python train.py --model="image inpainting model" --dataset="photos of arthropod specimens (BIOSCAN-5M)" --train_examples=48750 --image_size=40 --crop_scale_min=1 --horizontal_flip=true --task="inpainting" --loss="mse" --arch="unet" --norm="batchnorm" --activation="elu" --widths=[96, 96, 192, 384] --blocks_per_level=2 --block="plain" --attention=false --upsampling="pixel_shuffle" --init="orthogonal" --optimizer="normuon" --muon_scale="original" --lr=0.025 --momentum=0.98 --nesterov=false --orthogonalizer="newton_schulz_5" --adamw_lr_other_params=0.00093 --steps=8100 --batch_size=128 --epochs=21.3 --lr_schedule="cosine" --final_lr_fraction=0 --warmup_steps=160 --weight_decay=0.008 --adamw_weight_decay_other_params=0
Rows from block 7, named by matrix and row number. Each number is 128 + 24 x the weight over its row's rms, rounded and kept within 0 to 255. All counts start at 0. Numbers have three digits each. After the name is the row's rms in percent of the matrix's.
# conv: 3x3 conv (model.mid.1.conv.weight, 384x384x3x3), inputs 184-191, a 3x3 kernel for each
conv.187 098:149141120126126124101072089124123159090129140089062119131102106130117089120102072102118107109110152100108097160121099141134098129120114119127085121125079092084103128137122117121095149163069140119155112077130190118094
conv.188 102:116082120126165143148129141110112145139163152127133149160098136113150104137152138124134092077107162119132152107109150133143186102161163137072134133098107142046086138114139121113165160136137150120163162135147173096156
conv.189 101:104163137119145103113126113150135174132151103116160108109088123129146146175125140115096077127157117154168160095111121116102104132092110146166130080154119098098072096115113156127116102124153131144105097143169147127162
conv.190 101:081080087092096082163181112100122110140104135133181137142119192182148161173131129118097122130122126165129094126129127110112121122134123100118095106085140044136102098184105134157104106089126128137137164086103126091162
conv.191 098:113140084132081152094119127142149116120166136156108129112165157141119108105119149106127130142142123118132142108146134139176119107143138128138139130149144089090146162138145139120130142162137121137104150111145144141091
conv.192 101:146142143108129144132140142141091093156096128121145146117107101132110147121153125124109138089118116114119107082127134113156159121128138164139095132161173129159163132108135103120154100140123153137179159104073129117105
conv.193 100:101105164115137185138149071118128119149156104135138116126126112160118090143135147116099130134122125116189108127163136139136144170184155150104151131136157144166109130131140138120103111124165131120095100139154107163124
conv.194 095:137132092122107134156128139131129156139121087134126082139173147147090126126082150124130124111110126101075114131136078155145116132169084134114140121112118128149137139134177163119092167105145127125191130145092087108160
conv.195 103:148139110091132089135092091112176098118124124161140120129110128128149108129174121134134145123148190136102096141142125100128129143107098137105100107151096135135136114128107101092103163148118126122133143086087164160146
conv.196 101:108175134118101116156144139110109131131115133169117133079105098101146141110137147105124151126124134150106178136111153095109126153121190139123109119134122182114100139107105159119100139133114092103133154139143140129131
conv.197 102:139121098123148114139160166118142168128125158129136111120172153172131168126101103101108106116093133163147117129155152154157109150187184104132139131134081100142117146139124147157141144124130187156115146182172137146189
conv.198 096:074119132100174181145093155134123135170125138097158121147123134145090092107162125132157136118137148141114145176098091119127132117172111128156118106150158121167130135124133092112122154158108137105133111125123141090091
conv.199 103:104129164081097145124098131125138133117143073186154112118124083101115099111072153127109145113086139104112121093143124121102167146111128125144169117121144142140134113119110127163156123119142165105093125115085106108156
conv.200 104:107139145150114113108101100136130135136118086131117157113113131134173144137118146145146114113146129102068164151145077105142153120129116117137121143120112125117149147144086133146106109123133158142095178158107156089121
conv.201 098:120156158119137106113087106162150147104162129137125136123127110115167126113061154137084073095123087101073121118157115131153138143133156133131092144114103108106166116136137112124127133109131112141107118144103126154158
conv.202 096:122109147117156080108162093163161114121141125140139105124093150116105168130108113115108103115152116117161158158118163142128118123110158172169139103172157113122160139093114124140136155115126115121144138162104124124064
conv.203 102:117115147161161079105119125085114119154107139125123146130158114140132133175097136174179118125086108149115106119153116123116117102147162104148125172151123122113113135141151123131154142112112126151164121112137148093105
conv.204 101:124080134173085151123136094163109143103115142132117093136142147136152149152135129114077138124096142119139125105076143142099103138153114130128203164126162114118120112118121118091122125139098178148165177172156163136126
conv.205 099:153145168114106118090161114128104102159135086109136100133129130117144064168089116098165098123120127140141161129162120127135114118166160133169132187117158111146147129145136147166128167151119135138146100134145176122113
conv.206 102:119088150120123112157126127117134136103121119127135128087135115128123135118141129132126114126079109135130125108104118120123078117113115122156107114147163157116104096152152092113139091112124086133166113115103138152101
conv.207 100:132058134111109155133116084113141140086133150123124097090152142113171164163132097125125214136120204147108157119154092179169147156144142084116093139120116156150105109086125107107075143117091130129166142148097159150175
conv.208 101:143146110152129181151057132105142180123097188150082142131130128127170135125106107057132106080125108109131107118108103091125125142100132112110159132133115147133134135083106177144117135146099132113103158090114142116134
conv.209 103:101106093117140170120116096112102146122135128109150111119104137098126118134151120101156143135101150129137156140131094108100118128124110057086145092105169138132118148119097153160172137144109139130111170136143147150116
conv.210 100:113135135128162102123099141111150134138175115133162134107140134112109118115181187103118161120114139162131092153080161103116107109166111130127172102152145093133110119152121124105124128153160141148078104102160088126114
conv.211 098:131106109154116145154141171099122123112157176137093171169156077137121129075116120136128132105160103098109151166112140166149120169148148146136143089127111114149150095117157129122107158123119132109116131194134147106124
conv.212 099:124147115131101132103127090167126103120100134125114130122134132148117134119140115088169116096172129088157069098094110129130129155161159141155152130151127107166132166105126128096140145124163083150130132148102128145072
conv.213 100:119145171117150161119143138131098108129165113133143134164103126145150142137129160132153126133099108172147145122120120146129168156160135097126056154142101166137142128104096115136122165148105122125141086142158093154075
conv.214 102:190144114163130119123115130114131118115145131143146120120160150116125075167129100129154162137102118116162153138094143148146122121105159168138150153157149144168159131153104108124106111135092104086080084088105160106122
conv.215 101:108134130146138093112106106137157093115135129124128116143141072146117117104154142119127141097117156122137115135102119111126143149134087103116165134108117116153103112168124150124078112113126123128107127088093090134140
conv.216 100:091153110121191133112119134118108163137117147135131104126144154061108121118148115143104112104110063091132080120121117128105156129136117119112119089128142079170129152132094130156061150154126143160138090135140077100077
conv.217 102:175135088111155094149141144148134139145149122135124137152106169122105117127123127160074095140115121133175160114112093126148141114124188106117133098175122124118119141127102108133130130142148094136105127134147126152152
conv.218 097:129133106166106134122102145082154147101167101117200101144136111150159102129092124069165125128146100146114105125158189125110123111135154116156137125107114105120121149132122177147137096176089175133139118110108093104154
conv.219 097:140159168148095136107149147144139144085106117102132081098106146125079140102109123135150114135133162163150161112163167114142154128099172120145142099116148142171153150145117146189135139131116101096110096107146117135169
conv.220 102:140108097166085151156162196149138119110111133111135124121144068121097102131177178137164088110122137117111061145107100162134166133116139135163130130114132187112123099092140155133080114145156102096085157184162125119126
conv.221 100:108161134106107110123088106140101108161116158109136154146145109120147109089113083156119132094110155146143134126121135105111101119094065141128093104154101144139155158144131136127126115114123138088123152133122104100100
conv.222 100:139149128161163044138142129103148107115127122082082113104118135139168113108132120075115104109101165137129171130091131138128114115103090121114103119133157109107143049129118113127115145122112157158170120161164129137133
conv.223 099:096109114156100129107135146158152112154095152110147116103112086171142118108148121137134139134140134099099116106109120098110152092117140154152090157125157104115149125088153113138170142141184128120101162120085140120122
conv.224 103:137123138152106109109099130113124153114149118164178142141096109074121097127155110104147118092158143084187153160134137158137157131124179120103140095151128091128122125139120133146118113109105128131107112175122160128145
conv.225 100:062074127117137138109153179124093131160196124134162114129162125126124137119107122116116104118101119080124090119166169112116119121133122130128147138139145121129160130171081115132136144133159126126091107112170157129147
conv.226 102:140118105135147077166133133139152134163152150146128123122124099132129116084115151128148115154152177159123120097129129115135109125135152133140168148129157104129108116120139116120129152122093107157104114158103113166130
conv.227 101:156098152125099099102175168108142076128107117132145125160152141176128105146134127123134111172091120090107188092115128136111132169145124108139116143145151100120116098133091109124128146095139124126156148112150065118133
conv.228 098:116098136111131126142123131119129143112119162113106109117132117142136132130136131108118120143122090130144134138096100131125136118105160118098133170145120128110124116090107129110138151124089134138110141160110142121128
conv.229 096:123180116145118109162113097114114119127121117110138120123167081126119142087118092107128127097117144138166134123121133145136140139121162140110107158095137126140115127119096145149105110142123128120134088142156114149134
conv.230 100:138150128137117137143155180141149125113160108159148095124135107119129140156122111121142125142074150140088106145143096137177140120134135143140160142147131105151152145077127143086100145116144106115079092107088128121118
conv.231 104:117128113139150110142157092092133118119144119103145083145125112155145118164077129077129153123092111133122120107113175104166137104104111113129087122156131149146108154161097128137099113151104124162115148104130130107078
conv.232 104:121121137103132135109126108146134163116130161128120125141126091156135161123106112150111138121139135102148183147118134109131095121068166143135148132146124137124122120130105133113126145141163150075122126096100117139103
conv.233 099:135104121148152102087104086129103105169154119184138115139073106104099134120177079114125100117134082098135103156147180166091112132115103129102137154144162128169101119127156128150116133057117117102109101060103094161104
conv.234 106:139123155096135126130188127149110106138163160098160152136137076158115127152152107135143124145138105123141085127134177089110139106124135152137132081080082143155129135131116141113126138121161112100125150090143122150116
conv.235 100:131124109202111126150204095112152119109132137133122094096155117133122136142118118101140114131121076157102106146162116144132127124172147137125122127140131176136120153119148087149121102114146165129152092069109133145139
conv.236 101:102162096126151160144141162091123172136131143106136116156117104130134121140110165134128149161119151121148157153075110136099144168132156122133112124113153106125177090157116116134089136116098140105103138170135162134125
conv.237 099:101118125149072119111089132108113092146095104135110115120133166100141158154094121116120146132134179154108130143143133130124171098085133143127156136115155191146123159139176138178177136131142137127147106089160119140164
conv.238 101:134110182136154167153112156149157136118130105131121130138131139124121115124134083093123117118139094111134114136118121116123129130080122111122131127101108140129147102139090127082123096156136132149121119099144161153127
conv.239 100:152082095146114114153119107122085113115104100099110106142133154146137127139082122140146166035119112105156110131106112119100126094112119153128107119133139150151143129106107138158112125121107148109081125121104122107096
conv.240 098:140118076098117086133105096142149108139116110168136152140143120137137138130092140143142092143086113137163120121104094075136103107094132130111142114126092126127103117132145120137144091155135085125124143118131106128137
conv.241 100:149137163119131088110149120099112156095116118128084127129129130154130083159140135130127129106133072101121098100108135136147134101117083176130127148121142142134133120141124141095119153132084135077131160097126120076104
conv.242 102:133122142128116088144102081108103115140121106148111133125125083114125128131161122126139145121192115117105107129165137165173158131101127124111160131143149174145155128161121125150136173112139129146148099165154165118145
conv.243 105:173153121170172138125111148143140111143157124146152167135126106138140112089115145129093109161134125103130142129139145111105125146126124144201187170119140116096098102145109156159121106133077104110125119116136113142103
conv.244 102:166085124140092157144109137129134090119172142141125140167141146100162153123129177084098138106140110089128099110095090158137099157101127148133121098113153095106129157120131149112087127102141115164131132154143124163122
conv.245 096:159151132144138120152138154150152176155109145135119127160101122130088073113127121077056121137091096152088113120112137171110190156139097105154151115118164126130151174117136119132141113129145139130149129122144082071099
conv.246 099:184141109143113130098106146150113126188174111167103163150126183120111132100174186184166129117102137147129161104116148118142140087107086156151152177086114105156107134109068134096119133150146104139129095144140101134061
conv.247 103:120155163123140152101157166117150137123150110085080141128129141120149122147117148132127139135095127162096122086098127090141145167119085145160120127103153137077168107136120149110167158118111126136111140138150105106125
conv.248 099:150117100104121120133134150142130112137120125150128120125158138113121107106092121137114160093169133144119128185177155151140141152127182134148118174134143120091141144154128160138143112122118146137175126123114140097117
conv.249 102:124080090122125076126103145127127108105154113137142150104137112115131171134154124117159093124101133083087142096089164092102118146137089135109085130115159164106100134129134137119154141161123138114087151168127119191117
conv.250 100:141166129102144134101102143111116140113136139123149142137134122139177141113134098119147144107150149111105108155128112136214100137095122142099146145153118119125137131156146184143101154141113090143147065112115113126131
conv.251 103:180146131132124152138134157152141117131128098114118110114124093138125126129133086155122106127103090119128078143124136141100127120127102129126104139070154098141112155125109173141118145119107125090156117157110124092112
conv.252 102:123137157154119171164131152107131141129160166124124126117129130143112075099096152100171130082117129119156167124093183147112096128122121136110137177144139179132132183122137095121132106107143102186111126082149160169097
conv.253 101:121104130130107109157149103127144185111143152121160160142133100154139131109122132120126147140133118106129145151133101113102090136126122134111133108073137118136109141118099185173106177170124111141146121141120169142148
conv.254 102:127143142120141116113133141133143121129128118131141154128154134157137136119137167105110139097099163075112143149136148143127146139114153140138156139089138133070123148111173134116153140110142123103159106111142171140152
conv.255 101:126101133138157132153156107137092117126125079147125136113153126111140114132107137139141123178122156172134143147171126130143143152134143149085112138140142130126078152158132120160078142135134128134095114093113102149159
conv.256 101:108184147182132142120152094117135115172096130123173093131112104153146129119130105100121102119144082115151072119147108124128116127147060093172139122176143094140086148156109140151114151156129132136185083154144139106075
conv.257 100:146124138100129089150156150143130130134166112130109144089102128141095096100144097136062105134112103095093134146122097130128128120122126144138133126134160160167115137123127102151137126152142156143115117116150114145106
conv.258 101:122149154131141113135151102120141120118132067104130108130088159131137163139170130102115148117153141157157081115103129118135158111118156114132146110154128134100102159141120121155145112121095127152133079140134115090090
conv.259 097:150151153075078104128098105137130114117121113159131121105143101092144110152126085132151133150093065081137129131125142148123102149158101147145121116149118136109106143168137111148141131112120107105108144116157132114137
conv.260 102:160107139116126131148125114131126107054094104099151163135146107147128163129128140139110105140161098126132111129104127129109108126126113117117101111081084131070084159146133178130111140129117141142139189127149161099128
conv.261 100:125158118109079107117119120107150134085132119118098101132124087103104160115138110123144091107144093107171102128137171135134133102113164104133167123104160104075158121129146127094165136176166130133102135111180137111099
conv.262 100:136134111153169082112134131114130129109107128145099130142119139131158093143111100136154135167172136133086160116112135122129143165171134150129132125104123102134144151135152133153105092179090107157177147133113112095064
conv.263 099:116130141144143122137179153122149153141129112142162118097135150138109143120131081109169133122150141072128128085164140134111100066073126096115160080108129140135134134144145101173125133173148164139125150123161125129130
conv.264 097:127107100152123117127143103148137108134168132116138100121116104138108138127154116134135139095146088096163073117141147148118114148118119154158133116130090125135115156095173151191110125169170135105171124133127121091174
conv.265 097:098060143103115151116100106138140138130136107103110089136112090122105126151154144183120113134099127101159083106127075127109141126127125118171151145120104114134170138147121090153114099133109202115100107098119154116112
conv.266 098:158149133129157097127163115117155113134183109123109156109114092069140151124133130104094152126121102170126103108111124079115165133136115140111131147167124118161194143110152102140129124144099106088136111140174108073132
conv.267 101:108125173073159119095155137150143111138169156095136117129120138136132114110141142144097132169090119134102137159141118120135112108134070120156142105123159069135134079171126101143134101090097137144119133143089167087151
conv.268 102:115155166112108194144107080133168150102105157106143168170152135100129125061132100134146133131104153177119160135137106080115140138115129116134098131174144165165053123146120162129111064163121107081137143121177079099107
conv.269 101:088111144126147123118102110126110133121098132130090100091132146170125129132144102115119150075113129114147157153115145094144127113176165085103117126117123145143082132124105142133146127156110115084135145143104103131096
conv.270 097:094116114140107126137120074147096124156142118135144157139131141102129109145148109138113053116124094121140140120157090136125122122120113094101120121106120100130149144126088131126111166136151131134161115137088110083118
conv.271 100:114098124148082156136128111143120135131119131103115094120132108169129142111103129112134165107116134144137121103125072100099109150117137135083113159125159140148125111084106090099096085120108107138115117107155081127145
conv.272 097:158127118142078117126162168132130141144130117099192142163092146146144097148134133154137107121166154112093202146114141154157113128128154117115141112125080118119130121151144145118147145142119106159151118143104111126109
conv.273 097:143146114147151116198154155144135129137119132124123147135148116124139096108082125160136150088104126099067072150100138128128118162125114136100115141144135130154157135104141125092132119125142137149149179100164110119135
conv.274 097:143096107128132098137151116131131136104151136125115143134113197135116148149135124135110163107116151149151113113111129138106143165140165141111125137128118114179157137159135123118146130175102143158174064109128139118121
conv.275 101:089150076107150101129148101099133138131137145127124140121164127128089174139147132128132133105081186124114132134162149138138105119139151111118158156139148154161104137124145088146136143086139177095191159157110125170128
conv.276 100:157162104101124133069106151148123126130158114152189122128117122140114140130163118165118123149142122141143108120171081136122094111124146140162106126147140101130159125116131108148094178172116131089088105125108128132123
conv.277 102:134109087087062124098099126097099092105055113114102079106134128156185127096147137127104138102111139113092127147107118122128119136124136136131106139094154105136126142100129144126152142110147094134118167095118104194161
conv.278 101:110095111117155133128095150127143110125153142123121124153066071137148155136162116151147104117133103137120133110154158101117096130134122150109129101153135127145110124062122159156090126141110161093158128114164156164106
conv.279 102:136156071102144108128131171084079144125076110112153120148126162126141117116144125137107116122172131099107103101140098096143081125155121121136130106125139134108120104162164139137123108103086149150105161159079157098066
conv.280 097:141158179152095121145117082125141135135153125097123131169116164094150102145098168150148150128152151129109163112103115108107134143122140080129131145101100131097099126124101155142143130121171128133154125068102125095149
conv.281 102:141101106146076112128124132118131135114141123136126129104134113138142132095148100161113110110141113122108145143109154122116123135117117150165130164091079122111165123082095133101149108096163110122124141144149159112165
conv.282 099:132103068090093132155099116105089117128126157146145168106146110136094125150142092159135098194119095120107149142118140136137137161095150176105132099094138110154115183119108137142103087123114161143172102132067134142151
conv.283 098:125105148135171141116129154088140131117128137079114125105129130120072150134143110139128145094122138128184101170135114162142111109156107111120083147115143084143138096179149145115125172115111090146110126124150118100086
conv.284 098:057111142104101149103130095121144128136123082095115117162112135191124171137148116096149132138153196094115127144142095137139116085127155124150146155120070116113123149171136121106111144105075146078123070097104183135135
conv.285 098:096086119132113075100121115108087098150092127147113160143107163121134095151157135131123094130102104150089154125118124093164106103153108098165146094078111129145137103109121097098097120119104140148117160123136116126150
conv.286 100:154155141139143146123149077126161148118099133124126125094104116125134106150126135152143095123171173115143130153131113133157107065139154134163155135143115153157165149143121141151098098148131102169127115126142102118130
conv.287 102:096134132142135115111103154158126099122141072147130119114136124118149126127102117155118128172128120119125149154101128141148151140148156133103146133125125170128102162128118139154141124115136124102157115115142097131162
conv.288 097:123122099113112096108127085121101120122117148110108150118115101121109127132140136107088135106140163134124102101147147121133111100063158114073134115114105071067086125092107105086125128127138073115096139125090150106154
conv.289 097:140098112171131106130138088106102164113154137127163102126086126139113089178129112113117142100139134161113135127169132152108160085111103179178156132116167161121102183135151150141111113117121133107127124089105143127128
conv.290 101:153087149133148150130104122159129123139114145114112129110119128113130143142134102121083150143140129137114110129123102145124119139139113133137140143174120137158106132112130109131108162190120108114116111086122036142143
conv.291 100:137079130148145119162108102166144112168182108149152123099143125128086107166151145100121129091101128108085120113158165117174160120169068130142141133134141122122122093123101149139139124116098119113126119133126158139107
conv.292 103:121143156080151105117141117146141106095107160074104127163104111150145110129145156119110108170191129126134090141138141118082093130164179128124146134151112097112120098097103138122113123140132095102108115124129173188125
conv.293 100:144062088139154100134117099156110136157110107161165130164108114158173126131189118110133143125114100098159141076127091109128143117112167149116107107111165148151112126157104113163143164082134124118126150125098155084155
conv.294 102:124146123165092133161181094131144104141135164091111141120128144123125147127146122124130127135120118120144085169157140138133145148122148138145083123141147121106160159107105138120132169089175185138144136131140134074134
conv.295 101:139124160115169139166165159132135088143132096134121122131111102141173116131149164134098138084118095125097112127114134107158145123094117188161141142148096118160144135145131108136127146129121135142092133196121114147122
conv.296 099:112145175093078150115096105112122158094114128141125170125124153163128183192160140068106192147129144151094106101139113093117118116107125105116178105118146099121134138074066132111124139155117135134149138130141128143094
conv.297 099:138137190098154133120114112144125142141127103123142110143169108102164132133114172158120147114129144094129126132157153149087125116153108142129119151148158145105074082144116085153143130128127143124131085143147158132155
conv.298 099:111136112139135123135117129120123179142121152154066106171150077119074139109157164145122147130088150152099147139147132140115124136126141144123133137147137080133159159129161105115092068079115129089146160160160126094118
conv.299 105:129120144132160127134122141148131129126106142132130126113171083114102180106155088155142121099126127138083150148149113149092135161145109113139134133127146154184167113134143108104151136113142121150153119102159139153130
conv.300 100:101139122096116117125151144126108149156089118140146130147091150133128095131115161102156112146133122118123124159175082096097137144120106086103110108114093123063118121097156121140111119164136118146128120128103072129131
conv.301 102:125180125108153160112174148093129116131144136120156184128121118115118119150150179152140173122083117117133079110126145149165105150082143084152108128144111146158145152153148113155122124153124135156082151109139129126106
conv.302 097:159112153135144147129122129131090139128125173144092149083133128123143131096140100161099110143146146115172130106099142158120111159093100145114120144160153129133143144182128116144138084073118114158104091064083137052068
conv.303 099:146113098173102122129110119130138109129135113144119104148084121117148167086071131090107101142124114115133125135153141128148131129120101159103141175167127144122079097136115093149162071105143105078129068124092106105122
conv.304 103:134102117134138092152115136104146127139153113109120120149122137143131130140120131140086123134124129121103149073106104145103112096099120116112155104154094136106079128131147105131122106106127128147155173113119161166121
conv.305 100:118130080150116109100157088129155105125160123133115074129106091129111122106154107120124107117135125140157154158127120113089124109087072085102110051120096084119096131108147106141156113114141118072131074115141123161078
conv.306 104:141095123120036137179134147130092102134138121121164113101146140135133153108125130133153088059155105111091113128133114076153132146109149100120095130166111138133144123128121108149131153113126111115166155131147146167118
conv.307 096:134113136134103126082079121104117109163109123121120119090131104148104141070132113121112126152145128141150123148173094186140155152114102121109126117112132107118118145113119167174126147174129120136125098116139133135106
conv.308 099:099127108121083124106132087114135176078106131113133122138161122113146112120155147144130163114139100157110106119091122154144142138124092146135152158122166110110134159166123148090100099138104126130139138142109184124063
conv.309 101:131114119105166127159145142107152123108112139111125094135146101143120125099129113118100163123123102136145105134134125167133105127156142107129099108138116114127100127109141130111150110118132147148103111114163146167112
conv.310 101:144135115158148099148139077167123104131107136112113094112132142107109158131147105145142104129109131102117147102129126107121113112122107138160123111129108128161095126139152105145144126133147132140143117125125132076111
conv.311 096:153067059124073097099101142129121148111086122079126142164144137130160149102132163106068090152113092107140077129119124143137129140121086129164128108122119080114116112127096134132106090160151127130158124123136072145122
conv.312 097:109145139134145111109103108122100125106142176149099171128101113102143193139128106116144135114104181075106133107117113151108106102107110168118137116121140127109127130098109116103142123134076127109096098143138123152126
conv.313 099:122206116133131147129124098092135136171146150133133104100107095112130146102140160147125158113108173114115159155123123103156110111124111090165132125120181098156167128099144075153112099170110120106113122100142108143113
conv.314 100:146095128092113115139088102104133109125115127098129100141126137157142099119133133104119162089124137122107152131135145107142125160143122123171099098106122110093127098176127144141128095136150130159139154130129116125146
conv.315 104:115108121109112135112117146139106147175113126122093142123119156131156111159140080144122114132116119121165105140120177106131200132168085141136140139144113142170132142103117135128114081120105110151145152146133124145095
conv.316 097:145149065152128121101115121119118113137126153109102145098126132114142130133139097142154160110102181131163133109157195092109081173121135089110106149131126106111109113144113109106142111106118133112114116116144108147117
conv.317 103:176148122167148109149139078128122094150140160119164131125136105128127085143166142118119139105121157136147154121145131135105107142104118145129143158141141129146128165103147126116125162100124115138110105104092144148113
conv.318 100:132139104121105107113090140120113096103071147169088153096134134109070103153123138145135177101155150094159123121097155149148093104143122107132122133133120085125113127129111147124136115142118172102085143114124131153114
conv.319 101:150148103162151153167129143102135118107134119136100111163111156090120126100123085127167135098121118154140149131139152096146128134132155083096090101093149106112160152130134133103083152103086182103159066115130150162121
conv.320 098:148117119163136159140106097129167132107131176120112134118096168126076101155159101133091150108095174170145108132108124153110104135122148142152141140106144142152128113168102107121113164160126141126116115089115124123082
conv.321 101:077116140132057129120091093131156125155130105112150147127139119131140111118146117129112122140132117078123105121103108101097147149118143108149129075104135149138131138099125103100110121093095112086026123147137157126120
conv.322 100:106088070120147072143137155103093152153104146157112127144123178137177114167150143151169153114129115135162117135133059131141121146115132097119123121083093129141114098137157162135095122155101126189147134140156166190161
conv.323 100:158110139105115161110146132124126146113152142097072114102107129097115115132140147090143122122116118139132103131144128123086075098141095156107119120140148083093102141111137152151103105120119099117195112108121120092140
conv.324 102:156096144129146073087113103131156158148161160071127128164112105165136122132125124105136126117140147096140164106109109120098137125118107129120132175162105114114114140155163169150116135136116127173102141121129155214145
conv.325 099:102096129070100132192086135139073132111121131160125097102108162105131138117152165103114135089140159128112219121133120133119106085146142123145145140142137148146097117131110131112163124125109122157100121111112110139114
conv.326 101:128078146135146137160080138158118115170114108123115122138159139101147128156131142137144136124114128120161135086103132100109111102118147140129147149125112116062123127168160112132133091132118139140123128113164066133099
conv.327 098:131117085167096097139128100172144127151133106147133119139143110079133138121114104123136155117137097082155158135104139155051138111125136130106110152131115132155116136137103146123152153134118160148095147102143098114108
conv.328 099:095096113131130128150148148139098147126130117156122141149116166135135136110129112109139129141145127103118128116147145124147148102146153154099109118113123126103098171106122094130128105149097148088133135136150169079115
conv.329 104:102135094147114150114064117141134126150144126131128102124149137122149124114116162119122147151146120115088105111109093090148155111108146105161095119103108164160137149132159126118111119101108111164156129081139144141134
conv.330 096:123138143149144117078118106118149113137181122098127120112106115135111139118131130131108101131134176133159160115103112105113116108128070145148157150145128123141166165158092107166143130123125134126123105152117103115127
conv.331 100:133150163103101109057122099128160121126137088132153112110158133145152137117142118131100160127180127151116111162118154152128123089155132117166120119097178093180107149111102117132084120130156171162141141135110098136117
conv.332 103:081087115090110114130146080084096102124085096121126133109148100140161156106189126128133129109154092153153099201161113156103138079098136144162124120178162111184159162148129128122159119114158143120114166133163145134193
conv.333 100:119094131101140135122162167140108133133152147135121125099104135060122105109151136122166135116121140104139136121138125112130152091105143113140132101135155131113111146133121153127107107123128112131111123123101146119156
conv.334 095:116103122118163122170166096120156087138148183141140112130104096101096143094126111133118129152126117153119162068122122118125098153112109130130116151141131148156133142129163109170144127105050097119108126136124093172181
conv.335 099:150153150085119129118127166136129151153077121146105140170095084123123181107131094094119088090091147133127112161146117124131114131106112177100144117117127151091162130110110124153119117061176130079142092132085084117108
conv.336 104:141106142131115126117134116138140149121139177134103146112131148104113113159156145114119124141146133100121072136126131111137143117136133133118130076127155132136100131099119128112132125160118207168136105100075145094087
conv.337 100:151162158103145155122090105154115101102160128101151139129099122136111128113095123163115134130066110121104123134159108125142123148129139083125135104157151101138125153109149113154114112093127125150114117151135136125181
conv.338 099:119155130122122138119158169136152158168108186135154119125129148112095155102112094114123097114136148142124164176125141164095091121158147122146128160147122143158122148103103158120112102132116113075078104100108138131153
conv.339 101:093128088113104108099093119098110111125137114112117112100091149140113125148118180151140147131102114129084108123136105126145118173141110138098134135157144144116150130159146178129121145126144118119088091112116121118116
conv.340 097:084108182109144121137144187106138114130150105121161119131136109121122080140128139107107128105127128087118174170138167138126171102147123138136102158136198149149151141135110152103197087129108100090116154141135141113163
conv.341 097:121144181118117106115126094129123168119128118131146102159124159103086122112128172140075151115116145165130144131110099132134134128120124167149153150148143177122160074087155121160116146173116149117099153089156092144208
conv.342 101:121150144184138205101104102141124133137095151094117097110145112124139118127155125097109153130137107089123130112132123134134160129128125146156136147154138120134137149134143146102124125124146104108187126117102129085129
conv.343 097:098114089130107068134137077137136120130135126153144113113106121120130124111103124162102105144096122160105112117092101138133127093161114160101131163068139145103124115103125133107141143126110142134100108168170123183197
conv.344 098:107151087127137114085115145107127164147160159086153138135140088151144113110165093085125146132114125141135142128140120097104115144105117129096142125139097133134117137132077055129114144135104144118177155157099153147062
conv.345 101:088107129131179095112135134151160112147116083157148140111121105170107102120126095108145094123120088110163152127108141141133117144089125122108118182113086132169149122144123118122138123143152143136125152116145142159100
conv.346 099:125097127159107117120085153114084113123142110112129110143114127158105110119137144118079114136104065126112107143156106131097149131102157136153106126138147097118128167131151121118149151150162132176124121141138113131140
conv.347 102:147089114171111128132127139138128171168139171152146131115132118114142145122147079133149147113158152079154173129107133131127127094121161152143139142124133119133142117102142129108116141148095151138095107092051113090081
conv.348 099:152095168141116127144165137185126101135155154165092138119086167139121129155088077160144108142147090144137127083125114121116139145114105143120118112159145137144075109134098116113134149117126088118113145140117159098112
conv.349 100:103196111102119149101083136087122102141116149132115150121145138128113101166140165125133115119145101083137107107106103143144122092109089093134115125132120140117095123122139095120151120146154111131108131117125110107191
conv.350 101:112139123126137177093161123138143159126118149096136135089142128121127110107111115136120116132161087134135099126130098098135165110128082086121103135143114153129127109131140102138166072149117139142075130091126150131096
conv.351 099:152166123119125153112149166181147087120125170128110137084131145135123120126136103118129121158168088085153132109135135118120153128107153109149116123123147104124160133107118129118151125124141090135157104149117125114083
conv.352 097:130136159136092114152120101147108159112118112101125128141127140110177154144138137095126122131146169109119111141122170102147089111091132147168169128192088119128131108139148191132161112146110184140150124149158114154117
conv.353 098:116136162088142106104164074143125160111142126132085103093114158160093107119132075151130127143152083152113164105102130097110126125106121124146119120139116144163111133129173124149101160164153069143160160164139122119113
conv.354 099:166108101141155125133133120118145115120107155106115120172144133148179124129116149139149151126118148125068190162115166132107154123156124126149106119141134129116142122166111155080117124144092167126102114118141115151174
conv.355 100:121128142116101155147099110119108114135106108115117123139097132167086109060147131123111131139113111118095112121143162149152133137120120161145132111107103118130124140115102111119127139127134120128126132187129112142111
conv.356 099:086154142153117164114136138121099162158133103166101080114079144139117156150129130130143110107156078142109134155103113103121122129140153115127133172144159139121143119173119121151125158123099126094114146133140142158141
conv.357 099:148086173157053152121107120143073126127112175128148188124113136105087154111153158133136101126162130109148138135134116153122138135127131163123093146149149154111113129103131147111141169124141128159146121113137119100112
conv.358 100:114117173115093119107154113106116146148128138116179113088107151166144133130128079132159100112147137090120087156158106124127163137152108134108115178099099107141123121143149153118116136094110137114140104110085106155135
conv.359 102:106113158125113103132134122151138163136150129131140141147155111120150142110143155142134157136133082164162115121097134115149180115115107139117141134132159130158156092131154183169124102123157107146130161145151105106180